From a checkpoint of a small audio captioner: decoder norm rmsnorm, 8400 steps.
Rows from block 4 of the text decoder, named by matrix and row number. Each number is 500 + 25 x the weight over its row's rms, rounded and kept within 0 to 999. All counts start at 0. Numbers have three digits each. After the name is the row's rms in percent of the matrix's.
# q: attention query (decoder.blocks.4.attn.q.weight, 192x192), inputs 0-63
q.0 098:501518468475482460479546498491543498477498567479489522492544539502510514467514457537455558502527503506533498561490485492483500498519508506482509503477544548504474483509496521494475524543532501
q.1 093:497470486493481494500481451503508507477482472506555491495429484490449513458500525495522482537482503495427523442517495513524519492504479499567500448496498470512509497465500502483510490478499478
q.2 110:487537486524503481496473508466491515568524521488439529485527504484537514487478449498486500517521476514514498517535520498425504545509489490479505498529489511511488504493501505494508470505514463
q.3 098:522494469532504503476497457454435527508540508469514540508522494489506468483497472500487515515519511502499479525478477498499525482530520537517495474510519551486510488527504497492495486531501485
q.4 102:520503496530494494453518516478505471474470519455480523533498515490526509510525493519523510455523560465504486534525534486538521472505491520464446533500533506525504507512526514472492489505505526
q.5 090:477471487485505508524464533536495488541498497540499503475481486495488478503506477465493488539470467521502491466469467482490505536483508475501529478541502498466514517490509502509477524492453464
q.6 102:500524463497496490525539535504482526483457468502465489501523503569486517517516498449460497476513516518500513482518513499519520498467482488475504511519503486509459478485494494494466507506454531
q.7 093:469543502480482457501475502508501499529493494531495508504516512534498491519497499518513514537470476543477511483476460538511450552498515500549513487509477489533541510510505500511481500429457508
q.8 097:482435468523497510485498479548437531527526518498476519457491491470493516512442502526506510496536503491443518476462497459482535488518480539512520496532487557488515493448504537498463492505495465
q.9 101:511472465503485539493468499475501475470468498480511505502473493496512508469557507525496465526557507481477490500496544495505505503495508537481481501467550488511517536485499523502544461545501495
q.10 096:524495495473494496480465508469500456460468491518493520529497504488537500533543509474480508456528480517542509498453505489506502483458501507510534531496504485520507504504494513467460473525518505
q.11 097:454508471475524485492511495492484529546512480530494506501495528505502490464488481500485523530483446537475541492459506520483471488505506494499492422539447491529514506557535507495503515471523489
q.12 117:481496535452478481489500510502524495486477504472487450497475489496505507488501471452508506474468485496517531498489526476514479492430492501513471506494480527477471452517499481535466533503485508
q.13 092:504527520478480481530512501546555541477529490515488491501531518542541546501474477531496519525528525505503483550507491521460480555498483504512491535507520542498490471481486485483505534515501534
q.14 109:529495502500542510498476458504522499501506473512551494504507497517469477461510515503518461546520529453495515484505447519505527527551480447533531536490514464504495548486461481490553479530489487
q.15 098:494486538451499514508486517518522502536472478541513482482494477502426481531457496443499475492474500482514529494487463522509498511462485477519553496503488486495491481494516499543480555469448517
q.16 096:489534495508560512525477534525496502507551490464490537540503502491536531541512495481526466477536513514505465513478486514500468482532499440496496478543482522498509461536510494496474524502544529
q.17 092:498496528538470514471479462473504498471460502564510464489480486450453496475473548509482507496498542445497532503515500499526494492460461500552491509503505537476505499443542522451474500513501471
q.18 095:524501533481537517504486493503480524514497485508499514504471528509493481492470452475482508470462524457494506494486526498526485468481552456492461477554477500482488498541477512570491560503534533
q.19 112:501535498477554511550503504521470513509509496500520516519483544503515512463446482449511527475481523515527515451508509464481466458509529450520508487539456493460494510507478496525503525508500510
q.20 101:458507486469542481530484519494445514530526531465471520521506498495526510503473446493500472480475484520504537511506522499482475495468548496478484502549463478486481470506496503491501559497529529
q.21 100:531488517506464500495536451500535525471475490551510453489505498505471492474513505528449530517496548474467501499500501452500496502486505517517532495469511505511545499454543512493509455490493482
q.22 115:519527466486482493457506522547511485459504515499457496505523506494490508514506487571469486503528485499472450507509526509515480563504425523476487496478497474527473491489539530432468472500514486
q.23 099:518483506531442509461480459483529498455499525532500511515483516479519475526485503503467505531488468469506457523504474512487503542496476555486511463534472479541521500528513483485512466466511477
q.24 099:509480508499504502523493503488466517531475486496493554466436458511504484468495527470543472489489505503497538467523489522486486490486510483477477485521489462502465541484482484537476504499503523
q.25 103:476497512504507491483501557492511472549500491498504481499519512474530506481465500454513508489486496531482526484487513504482511419474571449486482539528486512468515500522497490509475554495493536
q.26 105:483516508510518480522529500494526468501531490486494472557513568528524473497500487522464466524491512492496447498500493471481492504533515497462531538534520454516508467474449497511532499501489505
q.27 089:547445499546502501506495436490479533533474537499543511469455495512457520497498513496517550488535503470530521486471490494500504500500487493523527457530496536509521505500502499504520467503489507
q.28 095:506486493537561536502501500477489496550464509517555505522524525508547484463476501492504497453481466480515532435484500488514491434468567448498485497494506503499508538508480488532529515496543509
q.29 094:464518476513468546501492510510493479497458489499480502507513477497546535511551469518479456502523431482500461489466497500530515538507483500483496498452487498505505529494494528489482491543507488
q.30 097:478514475494473528428478520464487504450463499511497465497480491488544496450460498527519509499466515489431488492505535498528541516456436517536514548497526512502499491486525462507499500496496482
q.31 102:513500488523470504470482469502494512489461525531488483510503503503487477487475533537478495472500506478501463503513507463478511585524426563481519474473504513518509517450553507464516497514501427
q.32 109:526484518473490491550481489509489478516504447469464537489505509525502488483489504507461488507529496507557492477443496500496473476514497510485486483499517475542461497476467514509512486514488498
q.33 113:503481529477517510524500498524514485519486478471526537451516477562472487512524505493468480510545502475506530488459474493495497492520509483507509460481522494480537538483499489501528511502479504
q.34 106:521532501490515508512486512474508508421497498486495498498496539550510510505500498496476464482556539514544508506520502481487500490523468496490527518487513472539468497503456521497506510483534546
q.35 094:462478505508472506489507500483472488563514522531505470506492530473499473566498461527498527498483497475444531554500498498481496502479506526509494536544505507537537512494522485500509516522499538
q.36 110:506510498480500499465544529486543553454491534464500492520574528504488541549530498509496493479516517479518469561487515493483500541494471503506487541494533550546511516485515471480487485489548494
q.37 083:546525552471519492501496507487449430535490488511533511495471508469496480540471543418489503505498496475528558497465523489481496506483503503508497498512507486481515531509510470536473533525517531
q.38 097:465514511506479488499512464481498538566496484501495501487479466455519497534453495513560523513467476504477497481537474511492502477481560503497485507479500476453518496507540456487504493484500501
q.39 091:533451510505531500553496513523534517498500486495513524508501469534474514481520520481521502464501481452533524480438469504516509519498524474481538519501541447484536553433482484525463537480510467
q.40 094:507541485533507500489498492477499495481511510494450491491474515449541506499503459514496540496497481500546521513463507525497442524502493501508481472519483509522529525537485495467483498500519493
q.41 104:548522518482530502497451486487459490488478451508502507467467477522510519490502504440461492502520516470496522487503538506501499507489494526502536472518465489501499514502440505519495540498490524
q.42 083:531588490433512472493482539483499508460511464496500497543538529501504497529469478501507491463465479504509500543504498471434514469493511533494470495481481513521485502504480475489498518520486544
q.43 091:524493512540505520494509460497472485477504451502498514479461486502494507519514474506500514540540500492504506502476498530510475498487474483507488418498511481541495503494457578497516481526516524
q.44 104:498515506472462496482511520494516496510510533486497472493505465451487465484488492488554532504506482498491500506523493511522530471472519496493483494496497487497518442543508496477453491514512466
q.45 077:480470498559539494500526504490480513518465558491508524501462488517500513488487491543519475503489518511499469514454507502498511494520478468510532504522456552495501484463488505512492467472538483
q.46 118:484535486500469473496525462520489473555497502511488518484501471451498453517491499500556490532481469522485490503523499505476524491499535497517446501483494496504538500508526466468503480509429500
q.47 107:464556474484494476495519521493513564502514499513517438523507526450536485516490452506485517475477475538534482498499499514505501492480519517496500568496482501496495457549494502466479498494536512
q.48 116:493475461498520505453462486497506464527494501468496505515484536506500503502514519504537497539511493509530494435547547484505469488521482480470504479491513494500493466472464527510536484489529500
q.49 089:504423517532522494507502477517540481497523482492487496513499484543492495501481554529522497505544496481517488489481568464501530500500480438480498506463535519459472486437456530526514537528503498
q.50 098:547469536488527473523508464509506497489512495484485499507471500514516495469502545489523496513515524481506491486513537514494547444509495495472456492427528491465499501481496549514517509510463511
q.51 106:465506490530442514501525513537504522513497498498494493549531540499476508526492514562494499464499512513449497547485502493502521506512512489463500555517472506474482500461523476480461486480520490
q.52 090:526509551500503473505472502518493486496463511510541490441504498503506476486488543459450491482476511469504502573493479502503558495501535498510490491497512520546552522537525532530531506502438518
q.53 080:510509484491525573499509475535488510503520480497497504546497529498496507477521524493499512499499484478532507511528536458498497532539494484457498533477479545498451512496508469453500498502574489
q.54 100:497521474545443518488518500478499500517503524522537474479494505473467484540481483564483506505461497553438501539527483519542487484510514540497526526501464530447494556487525438497492495490511503
q.55 091:475485510520507552488485457493536459537490491464494528522491492525492545492517503513521539536502513499539491479510530462540514464515498518536503512474501510506521489493513478480529484528507519
q.56 098:476516477522521481508471492464519518508490509500526492476480542464517500508475492529527494531553494511485508445528544487467438505480501451478517502508466481472517492484490496488487484477499497
q.57 087:505497489457487478490545468500500474525522447501478529515537506505499501452514513518535482534535473502529490463514522483437505498509475452425433508487475518512455497450478502519503506493494480
q.58 106:507492508516451523501518523546490469455512509545501471506499493529495493510493522499470507445490503539500508533474492510518543500491516529476517546500536496450502521486519534494474507523490468
q.59 109:470476479478522496475482511460500513523496458456463511505521495494508512481505499488522471542529504486539514435513572453489474476508482455487475459516492496508451490494456503511518529518521533
q.60 104:494511479523491526457526513482476488509499516493487501516520527434472510528523498505501487481469470486509516536551524474496491540513494551533472498547462514572486521541539506483530473487560509
q.61 091:552553500506495450490469516464461527516510550495532489491540543468526496483499516475513496480501542535502506493492453503524527503467533511547534496543500519541506493525512548521526488489458508
q.62 105:517500488542473522509505535501482509481492553510507499509521511486499503574509500522478511454488499520486508572498488502508503485500494545487522535532466514492488541473541486473475476502501499
q.63 115:493534490507473480543494529511519502468518522524526458505503492489502488548527513546439537476497493542472514544484485540509480493509510530477550522493501513472538507516516495472458466481516462
q.64 106:512479486549501498520530547509491491481506485491501477518511543473517574528538501506482522496478515468511518524510524518466449488526512521489459486506493541521492483528496528515500514482537496
q.65 093:526490491464526528468481502494508504465551516508533495466532521533512465455469497463511503460518503514528511504513502455524560454503493526496505528485474502491494462511500471529540464475457490
q.66 106:543487515494510498496506480524470499526486531531542488460459500499533520429463482530488529513461522498456548445467490541513513500471497466542488476502527475475529487497465528531459499525508512
q.67 086:549489509494485505496536500495492472449518582493513505481496489510511458503450537527530508544510470497509530504544461499506514517480513484485545482475500486507501491522524523462559493528507460
q.68 108:475536559459515517508498510491533509465552496505541520501540514543508490440480498526479504477508568537532535522493488471465541512523508473526481558488474517497481475489468485543530524522472481
q.69 115:478510519479500505478487503486517542458510499477499473532520480517507509505506537475487467482489527523509486498501472500465488495444456473486495507513501481507468468511457480547531554499513503
q.70 114:459536487483485474498503511465521503503531489513525522504539500510511495486478492487497473486507537578531484509509489505509520486481471455494496534522494547452501491494518482536495512482511517
q.71 089:511524482483482474502464480456510484518505489487478463508478494489517499496507470459525504527480422528500488482481512524493490483436486498497533497492493487513475472541483494473490490477491474
q.72 082:505462472498484504464453499499485541486514486495468546527474510506493476525514483487513474505480499467512520540510503485522495496496481499523506501477501503538549450549500504434546461497504499
q.73 088:523483529461515511537520486503497503490443495496523505501519516491479490493491526478469515495465524505478486501478458468467474504499509489492506495502547484474532504530483562510504566554483550
q.74 087:486490502458489506483478519485534502463559506518513531502522511528496519539518494469465470511512530488506500524511486462490495514547494532482500538509513505512480466548525496499541499499506496
q.75 110:537497506493510508505508452490443495526467482527480510492490448520509483457489507496522512492485458487467518461512459478494551487456512536515515492519490474456509541441535517510441478512479475
q.76 094:508454469500504505516498522459495511474488537502501532511504513515497501500506535467541501510489496491490502487550476427502513511523521516501480464474482510498514484526534473486509452507472536
q.77 084:492508486496530501496510484467529533461498526494558514498478513563507485494487542533470503510562563503489490485534472496490497558507489501495513461509497474501498504479508501498547506482518490
q.78 105:503485497518499495467503549487457540526471504494486465526499491475500545536526476434504484479507510480510484496537515488496506492495495509503436493521515509559511476538548490493475492484547510
q.79 102:473527530512505496514497498525536512492493526529533458513521536521531568496513505537455498479486556544492516536508514496495510506517493521496497537484510498546511511526482523480522493503534499
q.80 087:458494508537469515508536473470575504505506528459479494503495512495486521455504496487498523511535496468527485500544502489520502468488503500474505483487497527517511481518506491546509510514511489
q.81 089:528462496524531497530497502533471459503555488512497510502494496480496468511486473497503525509513498536473521519495482505472502499433521517508497506558466442475510538490478503441500533483501497
q.82 138:496492515491491516470527553495546518514473489470459460578510531516518542497494482494483527467454480482510439447490551453489501466504471481473530517516490526502482472477476470528492498464522525
q.83 096:557476541508564503523491500516504500462508550508530517500495528540526486476474541503475469499553548500468484503461501499486526504487488508496565525506527506496542512484481490532495511503471490
q.84 079:495523498538519469493510525531537533502500488551500448510511487467444502534499467511498521502502514457459554456537494551503456519451518527560507498511496468493548517519493520470508545485481512
q.85 103:453549474456456458499502500480536503504517520503496481477496530521489516483495485494501517498510479477522518500516524507538450491502531471465524490462486525499521491529496509504490561474493501
q.86 093:492535506515499456560513483478509494539511472540474496497494471473495496483479473514540521498471506489479501506524479562513478510511525479507512483515482464477540520550522483490484544457477511
q.87 094:486535498518450471503485509487529542496489527501463500518538532558533501488508496496490518499501495513513507460553492496500476512541511488491528515473504543517477499530517501499533500460503491
q.88 151:551500534507546499510469471500522477437507532530524509449521509531487454491525528500461524499516526504482505494470469514496502491508517495528507501458519463498513539499479504489537489531478482
q.89 082:480532502458519542491471506529526503527506490452470479520504500515495503521508513492457507480494493472503548470492488473445530501503497493510533496543508483512499465502476506511477512520509483
q.90 117:527520501494541509511495482520495483428507489516528505476499508541500462493474531495470505503499517527452562517494462499466509511505510507553533472485531459511520506534496495494516519526505490
q.91 087:501497521494520493467525540503472518488496499504502451501539509499488492537515497480495468508496516478452470516488537532531496497495455506513484516541494497505517452495498456487449514476543492
q.92 108:536497500512521514539495457510439463500537498530530534492497478533503474503496528512500503491506506498498542505457473474460504542497488484521492460456531464474483534505500515527516448524476440
q.93 086:539549486484523524510517506536487488452514509529514501428449493538539498491485506491498478459490504501514521562481503497507499511552539456501480502475533464499519550532509527535543506522477529
q.94 089:492504493489473497532503497510493482510512527520511511480509508520509466464489484543477501501531492482515516525511493530480488504501551453512463475426526511499489484468498529541501457542481501
q.95 084:495554502519469532450503520540505529534473477497501507487496479513504494482527481520502504496506515454491534543470456472513506561556476517527519446492506513468516490521542473544504497507489497
q.96 102:528488510505500469487500507498513485483503516541546504528485524498496498480489553503501512463534558511474491469498535517533485467487490482503529515503481509490541493498465511503502556491485518
q.97 095:513484512515529522505470485513483496456493492489496515492500492463530492482494516505492488486526555485520503500497519435503525541496481514482495503506508508504486494497513518488511515506498466
q.98 097:551481513540495467516524498505544469489541499533512518470504487504476480497481527489449524510501524500485539489478474505516484502475521527532521498454487469496556547479495506494503536542461476
q.99 101:518507506504512460554512499462538511545498505499522475509526526530514492508492486513516531518504489534462535477503480552484493489500539457558543522504498506472504474476470454500514506487492510
q.100 114:489528495511465499492547544517488481457484512486504505510501524479500525509542504509496456478551541505475494542510519509503486517518468542466488555509499507526465500477488526492483493534522519
q.101 106:506522467463518517455489500542467485467464480481460500478514467500475496531515508507494488530553509480508507525502536494508516516524482506478426501443500492499467518478544500460517469499481511
q.102 091:515435496525500503499501525520516507459538502484509445542524505507504506501505495487439454435499513506510490512456515487458549488500460471491512548517508498468509493441490497549545523473499508
q.103 104:525485506518480525485490528493484493460497499517473503466525480465510488493490494509483468494521501500505472520445500478500505561506455548486505497493537468518482494455541533461509443470500482
q.104 097:497498491530533518478515504505520531494480479470497444528508490491551492477483469535508531461501470489528514446499486489479528451483509479522521564489498521483501501497500472517490502482474476
q.105 094:528495478504489517489508493488463459480515538472500472514495501484546502479524510502493487442510505473521455527496543470561502525498496487465450488495504505526448497502504492497452465482495548
q.106 097:534498485530502530508493461574451499535507489501465491496510487456453484507503554486517507497508488496470524505540498524511503515511476515500463494474501493486483528493540485481481476470522498
q.107 101:565482482493498498504481499569458504447524504500486514502472509539442500551505512509493471488501510481482505499512514520526514521517473484490486522536490497515462521503503490496499501466512528
q.108 086:522529525477516474478509492503490482513479519457502506499462520473506492473466503434514513504487498507509542466541483480496513465470535469521508503515442464551485518548468480513569502510502497
q.109 099:512457521506493493492490498501476498488521494519528492433514501497446460480495513498489533505465476507531515470513443531470534498469549497537529483508453487481536512488490510510513489474454481
q.110 129:520448507511526538502501504497555516491490501519503462496515487501489427496482524506495545469463467492539501485478454480459528508494485476550531497469495509484546496440537455506497507496481454
q.111 093:527466524532531535501505509511485531500469497510515468512457476540457462535498500481501498461463493501504498464486510475500536507468451494513539499508501482445495521462496445537489526472525500
q.112 109:476483500504508497489539514492503496490473508460483501531507541485494553492559497495506482502564543466568478514513572497514482490513488586464485532488520501521468505482481497487515495526508505
q.113 093:494479534472516523472525500551479510507485496478488533530498495462500507526513523515459469454498502464488528477473511510525494502516514465473525487487511494523437495500427519490528534460527502
q.114 096:494500490476535485510517538490499512472504491515512500501522487485461498510484486496513499511498546540518517558511564513483496503476471499502452508498478520499478468496489536475525538496486544
q.115 085:458498479493487462488476513531518475481518470487452464531490465480500532490512500449494484501506497512492481512511546493492504481502511484487467508495519513524505478527461497498504536523460493
q.116 098:502549478494453509506533531484524509472485499529535479515498475449494512558491477500465517496519494494482503506503500515488512537476473477532496499544494511457500487502544472480466506515506509
q.117 101:492498495541505512490470472508516539492518499543508502468539450489469489498490531580491508485469485464446500515507479481497501557531473498510494500484521516472500496516520445478517499471489472
q.118 098:496477502490504510499482509523456496495445434478498489492494489474492529518506495472491462415498493449502496466474502495499481473499505490468513512531527505473428519496458492540477545460462539
q.119 087:521503510489506493524524496513499508456507450503536502465488470523505462493511497511475456485472490492477516498469446514511487517493525449534504485491536494492460535476482500476494524506494520
q.120 091:460508511492539529505498539511494501539475458440502498534476511476461501498490486469488463481495488502472525471475547507467520473516507477483503493498471458499432497483463516523518554479495526
q.121 094:538523487525488445466486494484484456509438480509535482495459481486497507492482529512485503526502491485473496492500446551544487529450476469538514484461502467487516501475487504481445466507495489
q.122 104:512531515485529471560525511500477502496507495524506485462488483556472466501470533495492518509481536550491500538528522508466526528497516506532503512507481507478517507539522498498528533522456557
q.123 099:506479453493462508501522500435505510475482507516541485487489480478493507506493500563504514505502464492475484504513456504541530499466504537506509528512508561505547497510538461498484445523517506
q.124 124:487500489479502480510512547468456480498460508464470513527475508480517498503515460449509462480455493499515500471497518475522483444451525472484501482514490487508476453530520490548438497472499544
q.125 077:445459544497501540512508513503534491501462516507517513509527505520533506461503477527503503483507510538571513500465510488521499493511538510449483479516549507532537524513500499494565498542518472
q.126 132:518518540484513514537501515558513479500517483518506513511525492524447482499459539521477494477508525493499580515475508515486524508551500498506470492493509508493499556494474487495529573506471516
q.127 091:504523532489493467543525546496499481491523511489548467482518504563481493472513523467502505488462526518525516532528505475518530477507484498489484510517473523528487537503514450501531502538502533
q.128 097:483531498468504509507477490541504488526506462537473544488462464468500525521517496502499468530497463533462501481483506495533500521504499458485510514518472485513464478522484478515476519414518516
q.129 108:474511488507508465528488471497536457559494485516484544477462510495491505487477518496530498516515472512504517456524501525510465503522584451513497462490486459470489504539502515522493540499477478
q.130 094:514510520466526497467496470497499468471513539501547504523478511493515522485520500513475520509535514485506490559478496480523464480475485509472521486491523491473497460508480519532477523473505541
q.131 091:533432472544497465465477463515482520500490524492505485479488480486517538530548500502498495512480545501516471516494524504538532515487458528525552482513537531531489483487491495510490449518499499
q.132 111:484497461547470512532507473488489521554485537482509506449498484443473497466500496447515499508498458510527475428523492515479527515523494489492504461504463530524501539520498483483504501484482431
q.133 103:484520495493538504498515479507524445478514459512503564549498553503554497453517499536500492508511531502529498550492530462498486478528501489493460497484479469438502501519486506500528518495512522
q.134 109:496493500467491487452490534542542473476524477510511502555501480501481501533494490498479471500485559483484472538486462491559499549464478496525477490504552498528535492471500539505508501467498548
q.135 093:502509521502519494492452480557536477480469492490486528538501515505464454544496483513470496506524519501470495494449506528552478518484506485482548506565518499490509493515482501487442531432515532
q.136 099:490503492489475515504478487499514500490512510492493530524505547516499488520563466501485502506542501514514469531496536521540470520528485497453496492535532457504498526510510521464499536476515506
q.137 091:498493487484499487485488499497505511486492495502517501509515530525579525435535503492539505476510511500539467537534525475498531457488508519498512492469530533487468506477498501545524491543498474
q.138 096:467550492478526492487490544535513491500517489494477500557546551534497464531529465506486456495486543493483498552497499493536502540540517480500483522519506483495500476515500515499505528477500559
q.139 116:476491460516463497490486502479454536519479504497481485442478477462496505484491514421516485520466484518496487445517511496484510500491502491496490489517460499514470510483521483484493459504478482
q.140 109:485505501496500503523518506556526503493523481484480504540525558515502471514470488543470471446512536524521513553503510490493496492530523504485464553510474491464499544488504522496526526486504563
q.141 095:496498487556503511530506508500462522499493546505509439487503492489469497505488500447484497469455516503503489445481507532477503506517479508526553557539502535524496533486528474493495506508488512
q.142 106:472545532458529500553520502468526467513496505496535529493486495521523492486434491485511509491491505524513542530494488527513501475505568454522483528495456503426523497518479498522509526497460509
q.143 081:456522465488511530499478511509516524497472496477523505498480484512473519519528512496520439475498503479453512501480496510561472510543512476462520502522507477492491538525529469517465551482501552
q.144 130:540520540525488491544467462561472464483528483508527525457490486493484459510481548486517483496516498500498526496478496552523505502497490532500511513486510450498504505508509499481484515470486499
q.145 095:518527506480507505542455490544481501492501504495497485497460470463502480498458539496463447492534487526487493506493494534477542495540499528505507507527496483551507513454502485522509469518478481
q.146 108:532526498478518501483413455501470531501488497528503501522489486478430491521503511501550512544504491478479514461510486514520487510493459497547498480494484483493523493511493529485505526464465484
q.147 072:511502469518557539492467489484449505556485495494492502493500517420442513514516484525497515501471493491536503508495542476449502501481500474516492506506516503499498485507459494526494525498523502
q.148 093:497492468457462516498515509507494502504521485465478518490504501490574515501499477501499469463499474529515469552533480503501495511508504526443525510501469511506473477485542499512483500515530507
q.149 106:491485479525503497452488496497458506469503487507538537492512459517503494499526503488521504533497488475504515495505507521495541508481479498530486470491561468505512496543505516493520518532529482
q.150 117:528534549527506467556427496532528503493485504506504501471477452485482462499475532460527555503511526468446549489485517517524475489517505468533509490524468500494505474529454501527474536464450485
q.151 103:463486529506484471548465468487513464520490484486502476538477473472476446492497513471489533504493533506504485487475519513511487455479515488504519533551500503477534507499496518501462491498458505
q.152 089:484542499532501498538505511514438456477500484500512487495531485480518496510509500491457504502506504501494496539455474496479546508523477512487505518500484502482527561456494504479459417521527499
q.153 096:488504451519500502449543500500493549512475501516523520496515523500501501507541493539503467503494484471503502467522518454529505538487491497489494454498493506505493515484509488499474546494489485
q.154 087:468517532459486455519535502505514509480491490470485481500465492491506472479477532520501503499528505497470527497478493531511508475502495486524481550511476496501499504509508497462528492507506539
q.155 103:516520465469467517491528504483498528478549529526485481506516481524529535528523510458490474460484503506552452557559497533505526510466461540492497535459501483503499492500542491485514466474509506
q.156 097:501459501485515468448515478489529504478477523506501504505500486547485529487516500488494534532526547489508478494505513487511501542488475494548486472477514534502535480514499518495486529545496504
q.157 096:494488537481501504506570517492471456507507504457499484512543540508508508510517493495474479473494476524510477541483506499476512464552524505453501534542510507461507532452482502501511478536517511
q.158 097:516520523503502455505446465479503512517491465549512531459449497537493498480473530504553517491504481478503532456512483533519486478512487497494502505497464464509526431500460531536530557501471498
q.159 107:519521515530462490526478512541467489483500472533507510446458470466486472524466555485506500476496497515449506516495462529512484495492487542539515514511492468496517533505502495475516463516479504
q.160 089:502535491483504514505495498522495512527479515550456517459535435537492466507501481484487504518507493529496521474495508509470503535508505498520496527480479503508508506503496487499505501481499511
q.161 114:491510500509500522507487474457540529498501492523492542456491524512490454498492495499507552534491515486514492515491460482496500503514525517536521484503487532497533498521514520493528505509471503
q.162 092:496530509512459498469520535531504505485497498536490501530483500482484498553513513514478488485519499532497504494525501526531498495497478540476517543496523445499491489503523506471492503453515508
q.163 097:498442507488495528498460468462511516510552494523523499523544516507500491480503495499507499526442493459505499495483451486486497549491489471523495485513533551496510504500490522497488532540470483
q.164 119:505487497553503506517512498511479538501474506535489530433478504478473513479471507477498537529465530486499514541485480506496494487503520540539508446516503534514511488505529520500539515522522508
q.165 109:535459464496525489478491479500537505525472496480493521546518461528487531502498486520516507507551484517501486475518522474504493494460451493468467500518496473486453490501434502497458494500539484
q.166 091:455494479483486527517542511501513472534497500458482505517496488503484537528525511499496467486503491562516536551504543512503455514552533492494457502502528500493489483505510500533514552498512507
q.167 112:461497521517461492538510485495525526525523531489499505499479516465494492500539458507488589563499496498497476548488486538498453506545504528503496499489503532516508444553515507481507493519516512
q.168 104:533498530510509548522462478534521480480542452508519499523542480524492488518488515538499486477520479493506502482499499506520528539493519461507498517440502495500519534438465523487533532521495496
q.169 093:448492516491480454504534492462539509497557490466528488537491511501524496514493506491474550511509494514529481515495486512469440541498498458497458496486534540499529461540499538519496499495538498
q.170 083:491520489454501507500456501491502545501503506473463455505532496497491530529469514527515471496460544509449504540507517501452494540529501431501538524501536496471482444485493499506545533488468500
q.171 098:535443567493560514482482489519506523493520478496518529527552477480477482457469542500525479494486505451483505462506503457499501500490515464520521502468476506536520523459502473499541498506463459
q.172 109:471508517497537472499536508527519512483505525487526444556496527494520514507496515537496499473494529539497506493505503476489468524510518457462534501517503510507496490555455462514486544450529496
q.173 093:509489505494518538461497497510486511471495478485511477475558481497496483506520522482505466447528482452464526447499522458484557497477474459520505504496492454512524536456494503440508497503473513
q.174 098:525511500509493508528498489499498502510499511518504495446484513484477504482504515479473559494500506534503504540490467534494497510528516519568508494537474531491517475543508507502517515507472541
q.175 099:486494462546487493513488497492497506507489516497503521465472487517514495524501460458496493517489493518505515499503469510479503501493506535526491499512492511527516506506514488510507501521506510
q.176 096:522502516506512508497482479496484520503514477536535501476502461522501495488473522478482531509449514520514515482499474494465579497495504533541514487510462488502545522491468478519540503513449440
q.177 110:503486486507495531499499538479540510499482492482508469551520521457470499542535494521501508502481492472464499566547528479496503525503469559523500507500513527554534536483512462488524498500502499
q.178 094:519498513452507462499486471503455493504520531543501484508474479464470469448452534488503464493506478525499509490497479503487516494459500562500529517514491488467504482497493545516508491485488477
q.179 096:461476516513474481465482500453502467483480474496568512501550518500503562512544501508495472462541505497538439543494496510526501479511499526473538520486535473542523498514519511469504502532460518
q.180 104:506493462501505492467518502452491510505490505486500487502540502493499501502513493481481497548491515492500498506490479483510523559476485532553497494498517531514531500499503470467502495527518486
q.181 097:520524554480504531576485468509496483562507503557495498485495494506498468469471500494488506489504506524475528480480501502465497450472523481512512486509493485484530474479469508551489501498479500
q.182 099:523491509496522521525467489526504500541504517505444535473469472522501485476479477489512536501494501507469505473466499503502522504487522438516498475505488474470529497471446502511481455501528479
q.183 107:477465480537429517473493505489515494536466481477507482542530519481506518555534489503496511547497459495464471519505494470501453518489452550499525509532500491516505530533536523488499496501497462
q.184 083:571524499459569504536493500554480482540519444476508507466507530505470505444506511503501487493502500507516508532514517496494539502541521472467525509516501492493470482490468565509523505499499514
q.185 099:492527486486490462450505499501500491512514493479504502535496496475506537527559469540543478525483502499531459486520517525547433539502473497443481487498546477537470504505506522508481495473500496
q.186 102:543525516469511480531451454508480499487549494544546533468469509508493516458511528495512453481506507496501523510502499522517517489518477451509518493498487465529524488541469523494509502500499461
q.187 092:498517524522499510488489512522517541505498433499499474504553482502545561510554502528515492506526518437537453534501494474501482496526532509467473532479515545546522534485499474504509509531464483
q.188 099:501514538478540484495486477503512493546503478504470500477493501527540489515505516494528480486471498479531473505486467499489489451501518452506510506471481494510460506507458531497505515499482462
q.189 093:499517487501549494498491502490512528486549480566496487503508538465503469496483516519508502480520506494526536471544506521448543528498526529499493552545505475490512511469485495508516511502483491
q.190 113:509486507520447492454501521483491510488450508457512485492519471505511522507527500504497500502460508481502464519507500473535507555486452577500491527478509525545515495523521475471501463507504476
q.191 109:531490491494501507493488514485512526500474519491501474501505474495493473499480515473472502534483506504492510493510469475506536506492456534544459496498496542474525492513490459506498515516470476